python train.py --model="multi-label audio tagger" --input="mfcc" --win_length=400 --activation="leaky_relu" --kernel_size=5 --widths=[128, 160, 192, 240] --rnn="gru" --num_labels=200 --lr=0.0049 --beta1=0.85 --eps=1e-08
Rows from block 3 of a small multi-label audio tagger, named by matrix and row number. Each number is 50 + 15 x the weight over its row's rms, rounded and kept within 0 to 99. All counts start at 0. After the name is the row's rms in percent of the matrix's.
Before each channel's rows are labels from the 100 clips, of 14976, where the channel reaches its highest value: "top examples" is what is common among them. Only what is clearly more common there than usual is listed. The data: read English sentences (LibriTTS-R). In brackets: how many of the 100.
# conv: width-5 conv (model.blocks.3.conv.weight, 192x192x5, each kernel summed), inputs 0-47

top examples: the word "you" (45); the word "not" (25)
conv.130 135:54 53 42 72 49 47 39 23 52 48 64 52 30 49 17 55 23 49 50 49 79 37 47 56 66 51 62 41 44 32 50 63 61 51 66 44 42 49 51 50 62 19 46 35 17 72 42 46

top examples: the word "you" (60)
conv.53 098:70 51 42 34 43 90 18 42 55 49 30 95 51 46 43 26 44 63 51 44 67 56 72 58 50 36 70 29 29 19 36 53 46 57 54 40 51 86 64 72 29 42 46 52 48 40 54 39

top examples: the word "he" (38)
conv.124 105:71 26 51 47 43 50 42 36 53 64 45 52 26 18 30 48 34 54 58 31 59 35 43 31 32 41 66 16 51 37 43 33 29 37 54 57 52 49 65 37 41 31 63 42 31 55 55 67

top examples: the word "he" (73); the word "was" (51); the word "she" (26)
conv.146 071:79 49 38 60 50 55 67 68 86 28 75 49 50 52 38 62 41 34 59 72 53 36 61 44 45 39 46 69 71 80 73 34 83 69 53 54 72 59 63 56 61 69 42 32 49 94 33 64

top examples: the word "he" (85); the word "his" (34)
conv.157 076:56 34 40 54 35 42 49 41 50 53 52 40 20 29 18 65 21 36 53 38 52 39 33 33 45 28 60 26 57 38 42 38 35 28 52 43 50 36 47 26 48 40 48 27 19 75 42 57

top examples: the word "he" (64); the word "said" (38); the word "his" (27)
conv.13 073:55 39 44 57 40 46 39 38 57 53 40 49 23 31 12 60 20 43 49 56 50 44 33 26 37 36 52 33 55 38 36 39 36 30 59 44 48 50 41 30 44 41 52 31 23 92 47 56

top examples: the word "you" (41)
conv.135 127:20 35 32 41 57 69 53 61 22 45 35 60 28 46 41 63 50 29 25 30 69 34 64 37 37 13 38 49 59 62 34 43 41 62 38 28 47 59 36 60 32 68 49 25 56 33 29 38

top examples: the word "he" (39); the word "she" (30)
conv.37 104:66 64 29 68 60 37 66 46 52 40 75 38 50 56 20 53 30 40 34 85 76 34 36 61 71 49 62 71 46 45 64 63 67 48 71 39 66 41 52 43 73 44 40 29 30 97 26 38

top examples: the word "you" (62)
conv.63 132:35 55 39 70 57 57 45 37 43 54 49 71 30 50 22 71 29 53 51 34 81 31 55 64 63 39 54 40 53 35 42 65 68 56 57 39 53 63 43 60 46 23 44 42 29 50 50 43

top examples: the word "he" (87); the word "said" (35)
conv.78 067:50 45 49 58 47 41 52 59 61 58 66 34 26 64 28 79 43 38 47 40 44 16 27 49 46 41 36 66 54 49 62 32 56 46 33 53 52 38 39 33 69 49 53 17 29 67 44 64

top examples: the word "you" (46); the word "she" (25)
conv.109 066:70 42 42 58 57 70 65 46 53 45 53 89 38 44 38 62 44 40 74 51 70 47 76 55 49 27 52 49 52 49 38 48 88 70 58 52 79 85 57 77 41 50 43 54 46 82 54 50

top examples: the word "you" (73)
conv.118 126:41 53 45 73 55 63 36 31 49 61 45 81 33 46 31 62 36 61 62 37 86 39 59 62 63 40 59 26 51 27 39 68 66 53 56 45 49 68 48 62 39 16 49 60 31 50 58 50