python train.py --model="multi-label audio tagger" --dataset="read English sentences (LibriTTS-R)" --train_examples=15625 --gain_aug_db=10 --time_shift_ms=50 --n_mels=80 --hop_length=160 --input="mfcc" --spec_augment=false --win_length=400 --arch="crnn" --norm="batchnorm" --activation="leaky_relu" --channel_attention="eca" --depths=[1, 1, 2, 1] --kernel_size=5 --stem="single" --widths=[128, 160, 192, 240] --rnn_width=128 --rnn="gru" --bidirectional=true --rnn_residual=true --rnn_layers=6 --num_labels=200 --optimizer="adamw" --lr=0.0049 --beta1=0.85 --beta2=0.99 --eps=1e-08 --grad_clip=1.0 --steps=1900 --batch_size=64 --epochs=7.8 --lr_schedule="cosine" --final_lr_fraction=0.01 --warmup_steps=30 --weight_decay=0.4
Rows from block 2 of a small multi-label audio tagger, named by matrix and row number. Each number is 500 + 40 x the weight over its row's rms, rounded and kept within 0 to 999. All counts start at 0. Numbers have three digits each. After the name is the row's rms in percent of the matrix's.
After each channel's rows are labels from the 100 clips, of 14976, where the channel reaches its highest value: "strongest on" is what is common among them. Only what is clearly more common there than usual is listed. The data: read English sentences (LibriTTS-R).
# conv: width-5 conv, stride 2 (model.blocks.2.conv.weight, 192x160x5, each kernel summed), inputs 0-53

conv.29 058:592522510491485499513460532497518513507511469483470462504504419511488532441443509527444462489549471497526556532383461496549482517534474502446487464514517478402570
strongest on: the word "she"

conv.72 128:520543501476485493551503443424419506446470549482533453532475501554491431509542546538480483422459461494521502483521498550438493462548476513528509514529513520506503
strongest on: voice: female; the word "she"; the word "her"

conv.103 079:547502489454460422572392440485507484476476493471463446555376424520462374484466537553490401510457498465435493499514481517471473433521441467480456477547497476485516
strongest on: the word "he"

conv.37 064:537501551497512553493498503471419501448486564515475506519460554544490477544470507511489612499464468495480482597512481574499511513504433490561510504468514494478520
strongest on: the word "you"; the word "she"; the word "said"

conv.90 068:549488508515477541466509556531478536562516558526463483506544516546518557520449504516515581579557540526540525573466484533556546525499480493526514483486497472541534
strongest on: the word "you"; the word "she"

conv.71 102:425454436496467502451512570550519475582494538475484408474503459534495529483475504480516503596543554486540495458483517449567472498438548492476478431492474469513484
strongest on: the word "i"

conv.22 067:551504517469526558472508459428440505420474549486468478521479516563479506534455512517452577451495444491489501529506446503433484496511469485533496472505493468477515
strongest on: the word "you"; the word "she"

conv.57 121:504512537473542560523563451419444488442464556481493470501510527561475482539502498499479562432462468481541474516539501556453471478514455485584491510510489496491478
strongest on: the word "you"; the word "she"

conv.143 082:520508492457466572475562481449510477523480515469474465449582520524457624502460440484489581533581544473557465448429513525499513486522452453506469465474458469471482
strongest on: the word "you"

conv.117 101:522524437472452431506475502433415528451482508481512426547448412496513378478504549539485420442488477513521578466479468471468427439521490522449519483479514500511567
strongest on: voice: female; the word "she"; the word "her"

conv.176 077:472458441453413487506485506495504446558461561432457509498501466553437505495445491484519484595547545441518479380452492451543531500461470430457430461509437457454496
strongest on: the word "i"

conv.179 093:490502467473480592484567511473478482501474521469481541454550466518478677498475452475433606510644499478570489500462470471489460486473506483482486531480485497448498
strongest on: the word "i"; the word "my"

conv.101 088:474481472460458459535456468467412491421469474483454480557460478452479402448473541542450456398449443492530488510529467520459484436486420469507484476469491474516511
strongest on: the word "he"; the word "his"

conv.172 123:520537522478504497545529434409412489450461548483521496535494544537470464523525519499503511415451476485540450465529529566446520475544449478537495529502494505512467
strongest on: the word "she"

conv.134 062:566513447528397442573456502482439518436513517528470506545515476467498533429477494518464465446555438515561478462513466517495531546520406486477527539446507496490521
strongest on: the word "she"; the word "he"

conv.66 084:469462488511499524430466494514500473477517521517499552451434510518479564560522454455445557510484445486454418522519430405498489495460480466494488505489461501444447
strongest on: the word "was"; the word "his"

conv.16 101:522566504508508480492488492485501514507470513498600485509475490528517519497590550526490469488501488501486524484482503486471475493571564552487529502531540529509494
strongest on: the word "she"

conv.188 114:577525467470451428560447496506515498530462536458507466585450406535486413476514600588522389540466546484520541461518514500485442469536493512455493514544518505548543
strongest on: voice: female; the word "she"; the word "her"

conv.182 120:470419453511445467482471521510427536502544502526424464534442474486512421499416540526460468513524469531486517501493425472524451496435481471481511443477488447495518
strongest on: the word "he"; the word "said"

conv.8 084:555509489463466415512385443488496488477463525462476489568394451541469352502479555558524404527434495469411509501516481496475506443524458477477467460558505490517511
strongest on: the word "he"

conv.33 078:528461440504415528486511514482521520546502585504444476528590496579499546508435536547518553559541550507558519468496484464542543509481474474486498459510491446546512
strongest on: the word "he"

conv.177 067:524567485482457466465467508484492476518440481478581485508498516478472487459561536498479464466499487474476508450417493484487523486572498523439514499473524517470526
strongest on: voice: female

conv.174 117:526532503489486490572520445418437472425501486517492491489514553489478444498506469466496469380437454500514422436548530544466537505544431473527488547506489515522450
strongest on: the word "was"

conv.41 063:550541510504472461583534501436465496474486500510509523494551469490480490448504488494474444441486490493542495416459565570506478507534439487468518579445500505453506
strongest on: voice: female

conv.104 089:548508541502530575492539503475431522454499556516479465526495541557495511550463516531477619472509470514503512596505484556486507481499458500556525489483508481502538
strongest on: the word "he"; the word "said"; the word "you"

conv.49 097:455483457445449453510467465442423501416484474485465430523476479452485402447478518521472458403475447498528493474522495506443504423482428472492488485466478477512522
strongest on: the word "he"; the word "his"

conv.184 108:503489551415537525488500451481458461459470508456450490513519539503438461518472493503524536469454499456466453537519520555454506418493365422551433494495442465544489
strongest on: the word "you"

conv.123 069:622536477460481437511491551509491499521434495449507445552539446484452557419462565551509429499571536465548558430445470478502501478554481498412492481492514468541566
strongest on: voice: female; the word "she"

conv.119 091:530469499443490513556502450457524468503438591441449434531497496607446471546453534545521506546460544451505480464537504519461499465491443456521447447535469451524494
strongest on: the word "you"; the word "she"

conv.59 072:485472446471415540450518498466497463527483522464448546480498482535459592502459456486477524567597521460493460414420493471531507519457457440456449488492456465380476
strongest on: the word "i"

conv.171 079:475498463469438553523541488452513456507488512467493536438540476494465706481500406440460540539636523465548470415462516467478501492483498471471455549461443510437483
strongest on: the word "i"

conv.132 110:466444435500420452472453521508416527500535486515437459519439473469511361479449522516461453514516458525481528480479438482531448476449474481469512453472493457493528
strongest on: the word "he"; the word "his"