Weights of a small multi-label audio tagger: arch crnn, depths [1, 1, 2, 1].
Rows from block 2 of a small multi-label audio tagger, named by matrix and row number. Each number is 500 + 40 x the weight over its row's rms, rounded and kept within 0 to 999. All counts start at 0. Numbers have three digits each.
Before each channel's rows are labels from the 100 clips, of 14976, where the channel reaches its highest value: "strongest on" is what is common among them. Only what is clearly more common there than usual is listed. The data: read English sentences (LibriTTS-R). In brackets: how many of the 100, against the usual share in percent.
# conv: width-5 conv, stride 2 (model.blocks.2.conv.weight, 192x160x5, each kernel summed), inputs 108-159

strongest on: the word "he" (75 vs 17.5)
conv.26:452485554520489458484544410549428475468535440430401465514474434509464526485477406505413517477477540474499441512422496464438498502476426473527490476496518427

strongest on: the word "was" (37 vs 15.9)
conv.174:532499508563495441475511523461508405461486485520510448536458504492442527448442488455458472474502489533498453472518533482463541483470539507412522444562460502

strongest on: the word "he" (38 vs 17.5); the word "said" (26 vs 9.3)
conv.182:472473508488521515506510431437426519504438460430424478483490434477503474494471431512426428512436553496526503522435503485498484530453435486476424516445516435

strongest on: the word "his" (28 vs 9.9)
conv.167:413483469482525542469486485623505536486535555489482483394479512500538438445556504473493524529424480486493551496488510521568461458578475448513437541404525537

strongest on: the word "he" (44 vs 17.5)
conv.79:489518520515448474567506458479449507561492453439464534476554432481444486548448462552478505460509522502474468554441551458442472557504457543488468479499585452

strongest on: voice: female (81 vs 52.2); the word "said" (45 vs 9.3)
conv.60:466444503456479470453504490480502423444512486518488465466471502457438444488518485502488491479482493455473462467497396484474439479426481446443520452518452520

strongest on: the word "said" (38 vs 9.3)
conv.55:487527427524458467497417521496517447484555495518525523546446498474486513468508526476554508468534421510447506431507485493487538458515519506489571455593422516

strongest on: the word "said" (40 vs 9.3)
conv.122:531458521494482496480506450419446508474440399478469447557474457473495513581473451477427463431555521476498481478461433432441483508466479442511515491528475425

strongest on: the word "he" (75 vs 17.5)
conv.103:489421518580473498519523507534479496467476438469489543515503486449437506488476480564490508467458531540479439532494472497442451560496497423504435475431556455

strongest on: the word "i" (59 vs 20.4)
conv.70:423551476521497455512479478546480439518623521488469482476469498493471479459508487501530537511523473481479509479504567502532511459515495527514554431592474541

strongest on: the word "you" (62 vs 14.3)
conv.183:518576510511487459512500470491457480572483469450450499533576445571458578486513457496477502479490504516498455543452518475464527520476468572612471446474548454

strongest on: the word "she" (39 vs 8.5)
conv.16:534488422476506483531426581483549479501451539568589566485549570481509477493481609494610477532482413516501510537580476536515481522503540494503483483466550555

strongest on: the word "was" (35 vs 15.9)
conv.118:510485437535459471480426509457503454476511470523525502508455513456483502520478513442513492438532423506446480453524453460476485455487522480434531464577436503

strongest on: the word "you" (62 vs 14.3)
conv.120:503532493531466405487491488521481441510510450481484483550508471537437574443467480475487504448492481506471402499482509441424540474458494515553496433508497458

strongest on: the word "she" (28 vs 8.5)
conv.137:451478504447519487472512511444514475507452493517527525429522528504495446454438539489542394509401526479510488504521454488511425487438497472440406494441508500

strongest on: the word "was" (36 vs 15.9)
conv.146:574484509533476472467500525460522448447473472532523454603461521474459553504487506474476488459515495505483429452518442471448509464438534479470565474577434492

strongest on: voice: female (84 vs 52.2)
conv.177:592463445440472486478428584448554483470430513537591507470512524441518450472444576532545438506492423488472511495535448515487485513501533486480508483511484524

strongest on: the word "was" (35 vs 15.9); the word "his" (27 vs 9.9)
conv.66:459490484402494506424499496549521503509471514515478463436527545550513475453556498443454473478398485455472484478517438449522422429467489428515435519416500510

strongest on: the word "his" (26 vs 9.9)
conv.25:454437466437477498453478550485545442466521504543517519465527560512472464478523526501515472471471481491458467492546406462482432456448534417401491478530502504

strongest on: voice: female (91 vs 52.2); the word "she" (73 vs 8.5); the word "her" (31 vs 7.7)
conv.117:453465473519507446526478512429514439465450480489519529472482491460435447489432526577526445527484503502512469522499524517460467549427496480489433434462533488

strongest on: the word "is" (26 vs 10)
conv.27:505496465603468469540463526439504461488462474520482502460428505426468446507517464512468465474496460579465499488525526497471501523485563502438493452532466491

strongest on: the word "she" (95 vs 8.5); voice: female (94 vs 52.2); the word "her" (33 vs 7.7)
conv.40:441485467538463522594467522536496517542510499495502589465522497461515461517511511557546543497499477555464534576506575519491499574546508484506478520487611488

strongest on: the word "he" (77 vs 17.5)
conv.8:491435503539473503529505517524492514489502465488499556503536497460428489514499494554503520475466516526481436559503466494465406566472506424500460497440596476

strongest on: voice: female (83 vs 52.2)
conv.64:537476489495450491436487530541547476456481519545522466533489542504510521445576513437482495471466466494454471443533392494483512443469531476458526494487448522

strongest on: voice: female (83 vs 52.2); the word "she" (64 vs 8.5)
conv.123:586488513514453478542479519407496521469450478478536552456474453426500425548474512580503478516533489535466505528485552496457499546509523499525499478522517479

strongest on: voice: male (77 vs 47.8); the word "his" (29 vs 9.9); the word "is" (27 vs 10)
conv.145:533498504544505422488501520411522414463454473517513462549452500472442526459395509469477436495511499509509435462513536491463529501409526514460517452551433485

strongest on: the word "she" (45 vs 8.5)
conv.165:452482498581486465519498448545454490504495464441428524519503457493478514475472421522417512494457508540497456572444550481476517547476451489490457467479579443

strongest on: the word "i" (42 vs 20.4)
conv.15:471526453417512543521476429435454576545457511456440442451473466447533427541497459475481489496533502443504548444449553470535482465503444498503521526500449479